A small encoder-decoder audio transcriber, trained from scratch.
Model: 11.2M parameters, log mel input, encoder arch convnext, encoder norm layernorm, encoder moe top_k, encoder layers 14, decoder layers 8, decoder norm layernorm.
Data: trained on short read English sentences (LibriTTS-R), 26041 training examples.
Rows from block 3 of the audio encoder of a small encoder-decoder audio transcriber, named by matrix and row number. Rows with one number within an expert belong to one neuron, the router's apart. Each number is 128 + 24 x the weight over its row's rms, rounded and kept within 0 to 255. All counts start at 0. Numbers have three digits each. After the name is the row's rms in percent of the matrix's.
Before each expert's rows are labels from the 100 clips, of 14976, where the router gives the expert most weight on average: "loudest band" is the band of the loudest frequency at the time of the peak. Only what is clearly more common there than usual is listed. The data: short read English sentences (LibriTTS-R). In brackets: how many of the 100, against the usual share in percent.
# router: router (encoder.blocks.3.mlp.router.weight, 4x256, trained with AdamW), inputs 0-63
# up: expert up (encoder.blocks.3.mlp.up, 4x128x256), inputs 0-63
# down: expert down (encoder.blocks.3.mlp.down, 4x256x128, transposed), outputs 0-63

# expert 2
loudest band: 250 to 500 Hz (40 vs 12.2); 500 to 1000 Hz (26 vs 5.7)
router.2 115:133114100157119140150109134122113194109127090129144108168119128113142153140130158146056098136151087130165133098129115108128117144117108094171119128108128099130100083072138118111164097121142138
up.0 109:134098120165138124148127131136141152096047098139129141167135151125182110124119127117117122099157131153112128124103114114124134118122129140164141144106136137171155133121150104149104115170129156
down.0 118:077096146118101082134166132104114137112216149123172134121141116127107153099158126100122125187133144123154100112133122149134119152115159119146121138076130109134131135128100135069152136118139120
up.1 097:136071089133126116092118100119129125109099089128099134124140119174180091152094117158103146131154048111150139111105142114117121149140143118131136133094122161140132116085122158129158125142134173
down.1 094:115098141102171150130146161122132105134169120124114168113106163150113085157128129112142133164148090109096146134135106091133137125129106118086139177139133110153124078124138176132124113168110130
up.2 094:117113104091125141152085127122189145163147157138146091126126115166112099133175158152162110123124108169157155108138114139138171188134116145114104131102175110116121138151091134155195100140134120
down.2 092:158137107131155146146127137157116130156070140113110127116126141117097136153117184109126126124125125090143121151127171168151159147122114110143153122191108108151125130159152109139139127165153137
up.3 114:138098138144121131107126119148144116129157166068105130095138145141085078122173128104101149153171133135137114108099063098117137138105115098108115127139073148111171148111133116139177138124111100
down.3 107:160152111113106146124098119152126154125113144145150139089085162149118140146119135136091129128086157141151145084106156154165101121083126132133093117109112149136100149105151135147129107102128132
up.4 096:140116158148124117128139093108142189117184132134133153113101116182135105120109116113138098163131071126136116110137116122127110107123117127125098124136093078087116144170122114168127131143105146
down.4 090:131177129164101186131142086163131114081144136124088145123129134128161067110129155162134120129143084117093135150079113151128123158100178132114101110118101162128105172148127102132121121167104154
up.5 101:131186100137110143136142160067098167117090134103156134112130103147131126156102112108169161083154113087156103139169098155121153158132134137129105147131157190133107169126133179122145108128099141
down.5 099:159183125117119113118069146167157144156162138132140141126162136113119142136133158134155135098150089093148126178162125093165089128117150147125109131125148149133119105156155115127145154136145118
up.6 097:149150086124105134105160162099135161164126177131165174135108114113128167144122090124088137146080125112125151117171111117124080118128115133096162152130083135108078096145116139161177108099149102
down.6 092:159177144138152152125148079133170140127133132147112070160085095106100129094142111129095135121107129115105140126088136145134137129141083130168136102126145099119155080115121158086156133163099149
up.7 099:135175158134123168139104142154088117136145099144139120176153126162132107129107125128102152104133126131096135118178176090136131147132100106128114135090104085120150113169149106166106170156119128
down.7 101:100143157097124094111101138148134170148117182164147099134127127164141125120143097095141126178116147116133101149108140070121151151157150170145099132126084135160105101158112163143128138101116092
up.8 098:134070131175123170175147159127148126103121090142113080139147183107125143124114088160098131167080105135096150118117125125132137163119143085135158121104126094130096159122116135135120129066096095
down.8 090:132110131129169153195123107114101126159104134139093102160145152139146143117129150116151182082090136139176100133149161137110098101149122091140106128099095116132092125129079112130116111099134132
up.9 095:139127092148144149166122107154127110120145128147143135132142116107158171128114147138130109185074150137088121103147118143149085150114140103157155120086102153130120132063090121090102157083177136
down.9 091:086140136092153116111147127137094137081107108125129146156100147080146149138089112147131093096131101124157125142123161144143069167111169112149148095116114105166145130117125156129089108120107073
up.10 107:134105132181112170148129148142119090137100160132130115056129140129140142138077107127133085154094143124146115102129126122138100117138132162127092140124155165121139089121130160155144098120171093
down.10 101:088095131109133118114136161135175103126080154149140139138148112144163087143137142103137158146134136135126134146110113130090088130117164149146138147171143079117162081172123148098132143126151122
up.11 104:139110121098124120113126103133155105131125147138141126164107154119140138122110156146140124100087106140111141122157127147151141088113128127138104133090068138169128127156117134148088158122191159
down.11 110:139161123097126111096121130127100119141138105154087135126138117125137128136104083145137089122132153128142139161107071073104150095129162108128142146075074149102111104171104122163143155119114118
up.12 091:136151153117130097141148118098113113146122129100121124166142140167094127147107146121128107107138141044163118162165130145129105124120135077188095117140131114093131082131138099141177133085139156
down.12 094:129138151115123102123148144090135165150168136123125150143151096154139112121152154140131172152116130107144139161147151132155110102109152157131090155138107112096100158097121082127112124091111127
up.13 105:176100125109132121149131114132131153104070075122128115134184163133111137123092102144175134117099155124180128089119111114110074125144132109150166132137103171095138137114158158159148093130114130
down.13 103:108095135143179167150148117138125111118115121132105147109140121118135114139127092114130143116127091090169123141107135114095139142160099089099143125152112127114126124121107169140126205124163140
up.14 092:161177178099140130136127090171089132123109145124151116131176097145097078108164149124112135085134154114134119134139137142124168134147146128154141137089110144122155094141127081100128092111130131
down.14 088:142151100101122185155164136051126088113109152098173116144099134120152150155082151167138183159134089109130099108147079120143143124160123162117109113129160144103132122089141092112122145142107127
up.15 093:148155151107152112120110109156079161102119113127117120131100131084144113111143102095122131137163138150149097120111138166134141139147129151124132153120106100180175155143120186138147101108141107
down.15 101:141113129166134116151089133112120106122102156088147152099117131137115092095163141092121091111172106166101096111111113139141135070159121147104125102093088119106137151111161135129129128118154162
up.16 098:153089139174117124135079138190116159178162158114133149138162114137122132151140139175149094122087124144133173139209130083130099135159129102140122147108115157133134101122155149098132109152107164
down.16 096:117081154133115123144112134114104102151072120156083129147106132122128195163125137112156119122123125143130156119178124116119167107183150066108132127152114104112129149106134149137110097164127101
up.17 098:130106128129135136134116142111144103187157129109139110095108148117155145114076128123152126179149121149125123107126126118127104155091147113130134140158110116095142098103147098134113121156155105
down.17 098:127145151124115135149155104123117127135115193100111173133122146154103101160121129106096096073126140148118104126116138136157150126128133156141132158157103139169166143132110153140118127137148140
up.18 098:108161149095118135092145157142113086098129166125136140139155101179147080110142123149138145152119088100116135092155145125098150154128114169108124119145066164143134115127126118121156114103111137
down.18 097:109138132113111133111122083162129147156130159137103142120193155118137124126136073148122160152109121102141129112141102124142160093136094160091104156112101120118112142120092140165154179111159142
up.19 100:122157138148147139101146126114126139113121092129125137093119132113146130131142133106122126129096126135110147106105173144105118099106120117145147119142160185092149165107130115144190101129084140
down.19 094:127160138146163144132119153125130144134114116102082113092156165099179110122127158160115100130145146136105138111141135142135133113102090163125160119098161138154115091127154133163109166120102138
up.20 098:100100091106121131177123106135142091043168117153132156140149095106096165119143163097129117107104147147142162150161171158147183131118128112144108138103116134159133141155109081125170094122144162
down.20 096:118095123141165158158131120166120155124130137135125124141155163148148111153102139145112123155107135097128110191106076132119155185140091147117077125147126099120155118126132109155082108149162102
up.21 086:146147084157156107112120099144107128111178110147116155130162150129126133116159162137082122128069140127122119113165134106157116113143130146132125120143107074099195142098191168134126125094139099
down.21 080:145125125131144151160079104127132151100104159134130125185144129098118162104161122103095143091129089148153163146171176090117150139107138116121100117151140118124167146120125070114163129138116126
up.22 093:121106104113129147112128113136106137088137164135124124125165153121085076137131135137078132162142136143118107071104134093125125097123121102173134143121167169111130094153085132102132072126154141
down.22 093:154125103139098131089123094130114182115129150106108113129119127153150151130119113152129110174112136127111123111094119120114157129136107117107165107104135125129081137101167116168068115110142165
up.23 103:131181126110135169126088128106152105118095126121106102135097161128089125133111139147130129139096144099098077126161136118130126136081127089177120128095130159083165088099144168171140107121125097
down.23 108:122127109162121146131143123069129137157134118120133152153143113107083166131141170118120122160112155189114105141151162128151138120149144106106116164114148107125146133137136114113130118093138137
up.24 099:170151150104159124077096138124142101123110074150139117160148132097135163127102120140065153120156108115122116108120122159142181113125128157115119095175098098123107127136110173107130146113071147
down.24 097:132094132090155128097135123115146136146124080145134177114121131150162173141079154098160104093090138147135147143181157066124094112161157152126184123111195137121161156111159127129115157118100159
up.25 092:115104142073116104112140135141127141075181142107131128149121122140105113140122155076214158121148131106154124136160150134132140116130108144176141133110133113101121106161131149130136138113133130
down.25 096:120094125144115123180100098099098126076110100144084183124166129099162142176071125138125157140154146099131122185170146098115147137172125134138156148110102145112138148104118139151110125151099139
up.26 091:158147117139123104141119116132098145109190131097103122131149172122095134121132144170135092127110138124110111172129139142155151096108120150119069135102167121133124124095105103126144093146155130
down.26 096:161126134097150125090170162122114140105170081104144126145173157131169093097132131081096133124122114160151162117107164139108126133138115117154104104090146130104168086146097090132161089067113131
up.27 106:151142150094118116114125102133178154152102072088135126138118113104072161150159112129122130146140144137133108101159146149089159151133142110135150124135112078130113143131165092141155098108151079
down.27 112:098118110164089134116071131138127163172120151145121076141161141133137094091119124114093099144147116104127064114136136109164163116144089131145151139106116105137081116145106120105121153129171122
up.28 098:156144115083100145136148127139090174129088094114109105150173160129111154139139104170122110115142147108132108149153120073115126140093127113112114153171098156163131154075113114165087145141191161
down.28 099:129110114163113155102154114128112144076108127161143130144135146104105108151144089095141140149117132145125108083110104153106110150126149127152122138165088152096183143080119097097150090182150099
up.29 104:117045140124120125174108138166147129124138103102125152123137152139134133131101105141094125145133129129148140113087113167128125136156130114143129124117093141122123098125107115122085074129121158
down.29 102:114098140145121102112155136135147123129129133128109130121092134132104090118135112132134134133135114107110116089102124132134132103127127149160116082133146145123138107087129119109140129096093164
up.30 110:108071148137132141118161146121155097173108160121165130133150143095083093140122083127123112127171105122125119100105125139134084149147132105145189109114141177127119113108138136147137138161149168
down.30 109:133148156111128106151174127119137174133142127115090104114094124089141103135144147089165131123142136104125115108145122136139112114132079136105136133176112144129154162094122125166081142200139141

# expert 0
loudest band: 250 to 500 Hz (41 vs 12.2)
router.0 090:098084128136099054090129125126163124141154119131122093128118128154115135127110139136181130147106150094139123131193120095135133116121149167125132106158134140141134101173081155101093138076137151
up.0 106:128117134118119134089095163073079108176089148146083111172096133149068095125084095092111133132139095143095145162100141138154142131109133104128137134121146106115167150119135113144154107102137131
down.0 106:125104138117114140127137149108133123141146119124132118117091125115144076119141158117119141177195112124106138149122136099137082125176099139096125148079127160115132115080128095112167118079161162
up.1 097:132151121165120139107123112124126118114172141120114086124079144128154137144088109153119126165103135135136130107158124112150084141124136162165110127175177122174097133109168154143166136125133053
down.1 097:124129113148107157131155118109158131094107096104110135100170120112113096133158125112113150178119141118116177113098128093107163082143101122103123124150104143143125173165173100088164124144091078
up.2 106:135163143138140128145167131095120089157157135110130157155116136114164138122110077137121139136132108109092097149070117112172151092139126093118111129142131153139117128121144177122154127126108103
down.2 109:107159154078105134112156107073161160121118118072131149099110180098145148163150129088132099137126156109109097067108103119114122121155130109128165099127139108127151096156130113141093074087132143
up.3 090:091097119180136115145121175132101145132166136128134120134089127143153151129126105168093132139117192114121090160128116139143136180140135116126142109123154127129101167148164158113105061104167072
down.3 095:163071147152061115109147114142120148121089139115139092105110119081161095145123148093115135152112164164155130151115133120105160075131132102138126108103136145104121131116163101076107137123135115
up.4 090:133133092141131128147169105116109160152066146136098132112091095140156145103127124133118117134104131130133135154156170140103126156130127142128127140139071140136118133115157194107166166116103092
down.4 095:125111120139107083131144190134130151119139118113071151119094077134131144130094121202127090120141101161141103122110156113104114190093134102157144170104112149130100100148110148106127144103121111
up.5 103:143149078103127082139116112177114171108130133145138139118176114124093132090124129155143114145149154109146122087163107141128142134123112168158146133152082105164129141137133145146116139103135135
down.5 101:130127112087135117115172095198128119133148137091099127108120155115153119091104146118108128127122136132096144045122137105142121139130112120120141117136123164133163192119132176083156170143187136
up.6 093:123088120115118141154128128144135182174094123122113097160117139131147163134142114127109173109159158120132120125118131103105121151137144143127134139148158108074109128151140084085150125169116126
down.6 095:107088126124149110084117130144136073123105135133148133124159155131093132089112118121157125144126102086167094129187117135138142159118155152103105189138151151153104094128121136151144090154125100
up.7 106:148130113139140097067137086154135156121068113112125114117154192139166149133120125125157142150103196124157086152115127124127162115148109117116121136148109154127103100110090096158102127157091123
down.7 106:153160103085128132120164151150151119161155099106087158147115132158107090134146100127105136109128165174154101142127124126148118137146124132134116130159103125140092104123112145127147123113114150
up.8 099:128128152125119164145136148093157142113161146155124150175142090082112113138142093146096130114134129131116137121155138131148106145100136063050109131150097141142112103127116083103154154110168120
down.8 096:140089091125138148124081151118133098115118152097140107133108173092122087148101149093144142140134117178153119156099091192135153131117169103136124136098100093104066118131168152149116119114131129
up.9 104:113202086122117098051136128118157083140162099130150151151133118164081131115076114133145156086163114083147102108141112126122171136100131125112112115159122133182146119175124103137116130117113116
down.9 101:135141126140133114118111142143130129064117146181090129094122115137129158135156135121111138142136146110145170122140109115146075116140115085149123130132126117121128163139108084128113072105123161
up.10 102:075150170138126114089090133118149109116141154145147155113130129143070125141133165091136134149111121130140143142114132079129146117096117143165121124106103121099155133131084138094080130073128096
down.10 099:113121123151099059139137122106115147127111139127141088166134109149085083157164160129147122115124109164163123154147165125155153151117112123138143134169106151145111137098169159076146171150102122
up.11 096:114093152110130131133115101139143164147128149110112136079165104128132118139134116128106134113099140103119117109173116180110123115106122129134125118131071106133115142108167135108155138104104142
down.11 096:109139165151090159124149184125097141149103146136156114164151130089087157141105106131164173161083123137132123133168128130133110103133136111126126160153141136081090148141102140164120147120105102
up.12 101:104149124087155128131138145098117126155134131113121117160139151157107140151188110135098077085106144146122084160107117142158147112131121150121140123122129199162125155111126164116094117123114115
down.12 102:105130127125104150096086147132149122088130132106135106124100134108170097124076105153143157096103106087111134118109161136116165145133165158097112112158103145104115095173117149099140128140144134
up.13 109:182078116147130132107095118077159169142081079144128100129082156094113115112139138130175098094136118132167094102113158136126108149140126137089162148099132119179112100163133110139164122111161116
down.13 107:084099137118136108151136098175129111135132092133141110136119120118097112132079119147142118145140125114099062110151132154170107129131158123158133137138145153152122113133145166124145129199124158
up.14 104:149146095130134106170132137103115151190150121120121152089110131151166126119119131115184123118107158133128085144128118163108075124153130126135130118151113198110093113149145145111113125126076085
down.14 093:150109132111114114134125121149111168148101101155149073182134167158075118075162097125099157107150181125121117117136086119135094161143138127121113135154154147137139084115093175106114185135151125
up.15 091:131090168100120174132123091126137139131141128112121086072111129112082119111105077145183156159120104108120168131127152136151131133122121145125138099162112061167091120123140184128113131136116067
down.15 093:121142094171132140112142133130108153147125163112142155156101140132122133129104078093161151115097131152164138111162170139151096102153137074148157117146112142160113187119141121139154140098119127
up.16 107:141138128087139135112098157114122150120118105167136109178156098125135193103140095141144115122144126139132103134144127151136153139113156110100132146154150123134154088160109133100142089103142115
down.16 104:096108158139157129170070136107110137112093149131124154098056130124158114114157137105138103108091103130124151128085139115061096192088128163122114136112178132113126115120099112123115111129131100
up.17 103:118100160036123141096135109155110129140150196148130141151153114140094132159161160132084135105192117161152139097154123119118077117150121145124111112128104172107154147119112176115112137140097137
down.17 108:096168122138111127138109132108137125117134143118136127152114144167120128111136115087111159151126141133167148127145175110132166073112140147122092140132142107135097153126144133111119132116172104
up.18 088:054123142117132149112130112149175164105102104105122125099124154094124113127154123152090122126079132114119127136123145137088105130127121087128144117143122138117072070102156176122110128138141154
down.18 089:145169159120142081133147144148138093150123108086151131063125129096128149131113136137169126111131141158082121129116112146122118104124108167134112100156187111164125102114119142165138174085137105
up.19 096:150180135146147084118152182103121122147117115141135116124136112108107164134087126083138104120114080121106146117114172087092112084135112086115130151059142132159099143141123130129154140098129111
down.19 099:137130150103100122143135086163120144112117067136162149160102132135129104143118164132119100120120152127156136103114148149094162141104104115143140106106124130161095103085142122127094067150130111
up.20 090:159123097125154132097138135160097090178138105153159143117119120106107126149134079103105140138164135129118145122164114081144147101112142182123117113092137113102174124122135158158158143191133146
down.20 095:152167122128151111146122113131121123158167094104165095114155158159146129110139125113121099185126132100152151098152095137126160159119168078135075144141122128121132141127119093120112130177159109
up.21 089:094106144128119141176164160126149119096080146143104168142106115159127126110180141109149134165113142105131141128107109124102110093112133110188132127140106147143139157165138106107131113124158156
down.21 093:119133136157135127138137110109134134107129135119126137127130117169118129123147111112113112125148093146129120187133143084093144147148112145177083098113148088114078115118107150095110143154112137
up.22 110:101127124149140167128117136117142125085072145166146155106149152143116078126162101132162106141073144134107124122167141177111069125146143145138119108127133105185140137120103112124075109113088156
down.22 109:107141135114102116083160141116148097149122141110137116150123092089146089109156105104146105120156130140103143085140107158156152087130087204129118099123086124100099142137104151154149145112162109
up.23 104:183080174126134109130103136162121155146129115111130103082151127113112163126198115170151123156121150138127169114056131123087130112128113125111101106097151132170123130097119094117116089135087138
down.23 096:149105129103146167128176072120115156129142156120122198133168106144122118054139074125088137092105159108090109114127121137143084077148152127157137120142153121138161131132131114118127156121113130
up.24 097:148129093115139098126092121117096120133173108136133131140110140136113135136134142102161152172101142121116180110103136112084127113106127143173148120127138169141151161105144147107121125134133085
down.24 088:095101113130111127118160127162115164145111152130096099170119127084098112100162146134108127131149173154126145159087141112129159090130133127094130150119116110103126148129157115129184150143126091
up.25 093:079107139138120124171171106053102127137171115123135155089107114102116113120108088152139100172171165102154176166120125171136108123129128078141114129159151139114120177106143136137201088146116175
down.25 095:132109139168116121101125127108132108098104131136121112151138135169090110139148132135142137160148140112102121092096098137133131108142118146133109159092143096110121115129158100194093093118188109
up.26 108:152136111133128060074127150129195090144174115122135132151081134138132124140110106130148098125160105111117098116082130141133137122103118138152137108161115164128126074155161121125154091170122121
down.26 115:093106135162118110136181111141100156060132111107122133136151146137152160113122159117151102145149141152161139194111132110130137147092161115166132162122112132126167109141126178120125070130152096
up.27 100:124112134080147121095139116151160152129110152130124144106134104130126149135178160152132118086128156133110100104100159142123163110150115175147105120129112092085138140135119119155127112086143124
down.27 097:108112114150145141135172126141147110082160139124119131145121145076169142119119068146130112099145081109144179151143142125118148129148121099161142111103129162084100170137117149108134104132114159
up.28 109:111116107080129143151121118125140112135133100112157140158114115126130082137143155108116159112107119150102129150105118119127084118141126158208130118133128114073151132159119140105124120154097130
down.28 114:102112131117149133146128118125144144105113139115150111120136143128132134124109146118134161142111105128097156140154136119136184113119110115144129137105119106151131153094128130110095119157084156
up.29 095:109151131139115129116117103165111138134108141119142100124124143141110142140129117129095091161136128121162079133131099142140133140152135102092152134157152140128170109095087140143092139104042137
down.29 093:104156117128131162149102135145152143107117138098098102175118130128114116132104158178104097125148114132072152147072113162132141111168112121083133108144146145131144118118088115131068153139137130
up.30 104:143165128124140095111140114122128107102075140109107119107132126170134119147135089124117158138127160138075109131141134147105116106113132113105157138129142157122136097129144082118048134129147171
down.30 108:150147089125103140195164122117128088072130126077139099117161140114195137159139175120113132138149132148126111139134122130086104122144128141119123115126110096118133119148050159109147085113128133

# expert 3
loudest band: 4000 to 8000 Hz (57 vs 4.4)
router.3 100:131156130109162113115137120127142114121102113139124158083145131144136149122123104123191171112178173108109121146100142136120120126133113160135142137141151153080138215174135092141126121168107142
up.0 099:142120153153142142116098135133133140067195116120120126037150142135123134120093164140101122138135140143111143123075128122118172117136124115101097152103121131138123117110114147110119139129043116
down.0 097:110150139065128123120120098114146146169086145125157143138123134161099173089155120109140070125122118117108137119118128100111143124153117111138133114167138137167133125120121124113142132134133100
up.1 097:144104138176121163158116115142169152096233155074113137131142149142146171152123122135135125115154126126147104127136164087148127121148117131120104132170112118118162110129155174090157110117122113
down.1 098:108154138072139148172128132109132119113120079095091152136098137158161156143139133150143137119113122085104136134109121105125130175106153148066154153166110164150163126141138119112111167123138133
up.2 095:168186146106125139132136108111119110187141126154104134115112177115156093146165097145160113137099115123139125150129134137148158109116127154085092110128114099085116163136129097191139108140102112
down.2 094:186111139130092102143126165139113118131105140141106082141114095115096136130110134173114138069096102153131155146140079166163132140121139110128067083137173152105127187126098114115121120093175112
up.3 113:124135180100142152153141108154120104093128134130116173129099136082092102152088189124130128149108109139142130130137121141126138096103121164095126121120124112113157132109152094103143150131164152
down.3 117:141141129091180134130107147134121120146165122094129133139086090161115139162162163101125126141137113121098118067111130089151082082129075133121137123127132149089106119080127105071097124131152114
up.4 093:110118171113104116136121123153171122105127113125145159158138147076137113137081142108173149102113143131137089128138117134108134169131121132141077153101144116068137111112115152139131129150168122
down.4 097:129109124148149161096148118129104114110125135105122138137132185101162080151153130128125112118151094122136157120113195128119102119126145118127101145135095121119167084141103107153141137111088117
up.5 095:119111123097105118164161154130107105153122117068154122119148153104111096160118088106093129111124169134097149081205116159136113135146129143108141119142158155126119154122158085087143157132116131
down.5 098:111095124155145112181129094150142155135152130113153131118144128122170163106155160171127107121178138139138128141127153152104090109163087102172156152138141137122111151115119114135124108165138118
up.6 092:125135127107124140105152141142189108102132140125143146095108150132155144109115107127158119155058109160143144141070074120179108119126121100125093158103124135174101173129114123129084103126136103
down.6 089:093090112062099101127118095150093139151103177131093105100135168151117081133105127101108122123139123109162119135177169109156145142125164102146121137177137131161143086092135125099172140189148134
up.7 096:134137146106140102146153133162096121131125134200159136147117130106059107113176077157132148153109145133179147112088164131162098150116125141111095128144160109111127096123159121110112107092169150
down.7 097:123151146148109111178112090130143105090161121082113120109078135151092130126174128110120105130133134106111119126133147108118102147157066123188113142151140116093165094145138169124129113117128143
up.8 103:157084117143134130144131127110099145165135150117121124132178153113158114120126152128131135111105090168130117080140130139138156128147125097111145116141107114154115074152142128110112105097066158
down.8 101:156088116143177108168194144123119120128116089120139117101151121166140160125128102091151129166120156149085087168125117124114129090119153119132136134142176154134100133134174120102130130094153095
up.9 087:146146180119134093140146116120127155089147122113151106128181131104136125124108132148114162126181135113113119089183102109140130146119141160109154150113128129172136149064107142109103138139058134
down.9 093:149161148091138173167128139123111140139142136119140112151150173131159095126123114149134102128130162155154119170165149133112165174164162103116130125187165125176149101128112131148071112156097134
up.10 095:107149124167123093144117134115109118112156141142111120090130165091102129123146124111093125108128140110143120154121130197150175088154135101103148114127114217177136156143134138135119108137152147
down.10 092:076125099144142121122160125113115108143072134153086101156128103143141154151125190153130145100140127131147084142145112156111122123150132097105120106118168072137128131107138128169097102103090197
up.11 103:121154104114133121137140115146096151143156132127128077116133179112121122132100144175132160142113124146148122078083146148103154093124135155169101119096064160140106149116163131126152119154128155
down.11 097:115073149114163146152140137122118115122122103155128091138150131176081111136117112091168159113088139101125116118158128134131112136117124112118075139142124117101116111144114100149161143129164141
up.12 102:140124123148134104121105141123112150137140158092126104138170105117088133149128158123113086152153118130106123122146134130106119134133134164167162100136111049118094096159145157146077108123118106
down.12 092:083121175112123090122157141114130118105114103113130135099113165133112172124111160162104150173135145132144145127163119167098167127144138126127121102072177111132118146106140120128115124185140139
up.13 103:153063125113137146160143173170147154103112095089137166123128117113153163130139124154136138107130149134121114124165100113142145110140138146107137118057168119163095120139129113080097094109117102
down.13 102:114091104160108138104119152127143162132106129155166178134145125130147095142101129137123140140109092117082111150167135094126143162161134128110160151078127179119129130128134151175129157175123153
up.14 108:127163096084121152137119120134136156173111127155123145124109098128127104119146120145166135148152117104149117137090103139126118149133130111099126147138148115100140153157141118138142102150190137
down.14 102:127151104133065146140100166125138110137120121084119128169133068156126152158093103152162146129174132122132142122153101068146146100077108140132132139132141158117106089167138178113144112142128066
up.15 109:128110119110123109141121112105125109102123120129129106132129145148109116124160114110135114132134134114143104137109142115151142150139128120196136134065183119100140095141124135130120141140146124
down.15 107:081171135136112155139137119118135122148198150113144132145141139103106124147156170125129138164165122126127153158137102130149147142166124134113133124085068114151110120140188101118124161102077107
up.16 085:166065118147125178133097124144130171141043128139103153130109109126142137149117130153111126100094099143093109166099097103127092132136121140102087113123163143107153104156116165123120101141115127
down.16 088:176109142139122095115156108128103095147087116159138163156105173154133141158132138145138150108139121114144124123093121148114139124120166117150112103157120127119160122117120137083089123133103120
up.17 106:166100116099137153136127139162131177125097082135121128053105137104151135132162127122152144160163136113116120128094132164122101182130121115150120138086170121152152163148110164109138046119093115
down.17 110:103129141115095186119136193131091112044133130109154144169157120113138142149115113139129127118134114118154113133146100114173100156122156100123132135087100190148149133116137145119123139152152089
up.18 105:118128118140132148187139152118131122142133156143143147095144124102134138132119136149122100100109136145097134127116129119118185125145137106139187133131112116089120121139084111160099092131134169
down.18 098:161139143168125105109124122171128127132129107116123144079115078106135167105127122121110123122161102086140112091152160139106103122137173094144138153120140106183168140139134125108166096086094109
up.19 093:111127120117120124102153135132101131097132103132109109101103047156084136146137191149081134145129129107146125143145118093133101149114108116114129124185172145088099129111169129127078175109128148
down.19 096:132134119137126108152109129137139132142138087105097128114156091128094092109111127111133113105092094167113108096117103154125155136100111179125170085096116144061135131129103114079140109129187126
up.20 110:107155100134125146130102151152140151102122116109134162132170130166164127137118145140083146153114152171131126114204116115126115097117124085178106124155125127139136157122115123113114164136103157
down.20 105:084131165128142118158078096134122150138181080160124154112144115168140136102146123135140120144118101094104111097098190180122147112129156128178160116132162163149136124122133108121134143139110119
up.21 089:112112121135145123136118138142084129113133139175121158136136124124081135141136190125170109099111159141141139184118105124154088152145110092104146128142085138129140132050134159135093088120135126
down.21 095:115137149104132150135146121094096174148107131105153143107139106143147137140121143182127136147157136135148114101135114113170162162110174087172138112171148156145070137146127110153138090107164128
up.22 092:180121112097132161157150143123121143102075195162141116135091159143159139165131129136117124078076177109166117119185124116118174139111133167130125124122125179128093115149168122120172125133163089
down.22 094:129085188097097111161123104121139105107102128137118169094080124129120150113146120155117103147115149112131161157138106142150109125149093169100122167111115091094125102134129126135136118075127181
up.23 096:141108147112075157184156157163123116088137185139119091129140124169111134127140167153100147143073159109112188124133138078113187119119153173113146102131108125176117133128123070130187084096149167
down.23 107:167125113131119086100143132152109134088126127095137135137119130144125122137140177083166097129107155172121108096136159127131087082138153135121098084145124159115141139098131121069131207122154148
up.24 107:109158067110149106139175122167109105110120110113105163120073125109158154124077121110144105134145148121133087159160121142127106057128141163093130144121091151113111158111123135126111160152145117
down.24 102:156102148107143178105121123125142118107137106148113134151100084137084114124101128118146122102111137140146151141083157142131128122135117159131110101164100084124109128076139107179129140097139156
up.25 097:106151114107127156142135130168133104094117099146138132111133124108107089120139148115113130163157131172087113129120096140111164117190138138104138127115175113161115089083128144116097109112102109
down.25 097:115122102127112133172152130139147150130116166144130116163127136114102180172105155107161109150109161149131136113131137195180154120096073116099148129126138138168126135103132143132152095122088110
up.26 106:130053144096131085110150111146149134116127120113149136140107164115146112135125172119105104131182134139144133086157131152099082140119122113115096140176090070089122172149098141118155102116144139
down.26 101:130168090131128130116140141125125123140122087096131155150120159139094104121168121083138150119081186095138110117123121078114159156107174078173142121132136148111118083106119108123131108145176115
up.27 095:127121120152137124127176164146105116127100126165081128129093097124108157115182178127140136117139107163127125145111173109135121114127143179143106116130156117065135135096167168139104148121146123
down.27 096:088123106124140147161095127089131148158131106141103170147109093129120136119123177149142146136119081138121165142131113115129117100118123138152162157095083151114116173117129149106182133081126132
up.28 095:135134097104153102159163136105101155171080159142135128110136089094173111134129118118099145182148116151079148110077128130113189155136142122151137146163181127148176105139164127148139117114118154
down.28 091:084109110158178120106131159103177134140139109102143134105087087132153112124133143105155171118159130133122054134101096156107135121146128152142133136125141173129131139141124097122147107109100137
up.29 094:113085106128120138156153128170155133162112100111126128142126150132147153110146133145126113139176165152086159104107129121147117130118126134113143112177137153109103158139137125135127132113145132
down.29 097:071080097154141117128129134093109119176126146097102101115137121110126117127156145128109128103119158145158088129092144134073099130145079112162119136159129096088113156155095126114113161112154086
up.30 102:145113120168122130129149157185128143185164145146142128122111110144123091113142121189108105154123101122110106129126153172139136137116126152127139120136166164175129107162135077135159144147053139
down.30 101:116133141143089169176165090148171099153122080148128152127130090143138125131141100136128154115138151127130116158126125158134106119102125130131127106172134153154119135145109145142116176099181113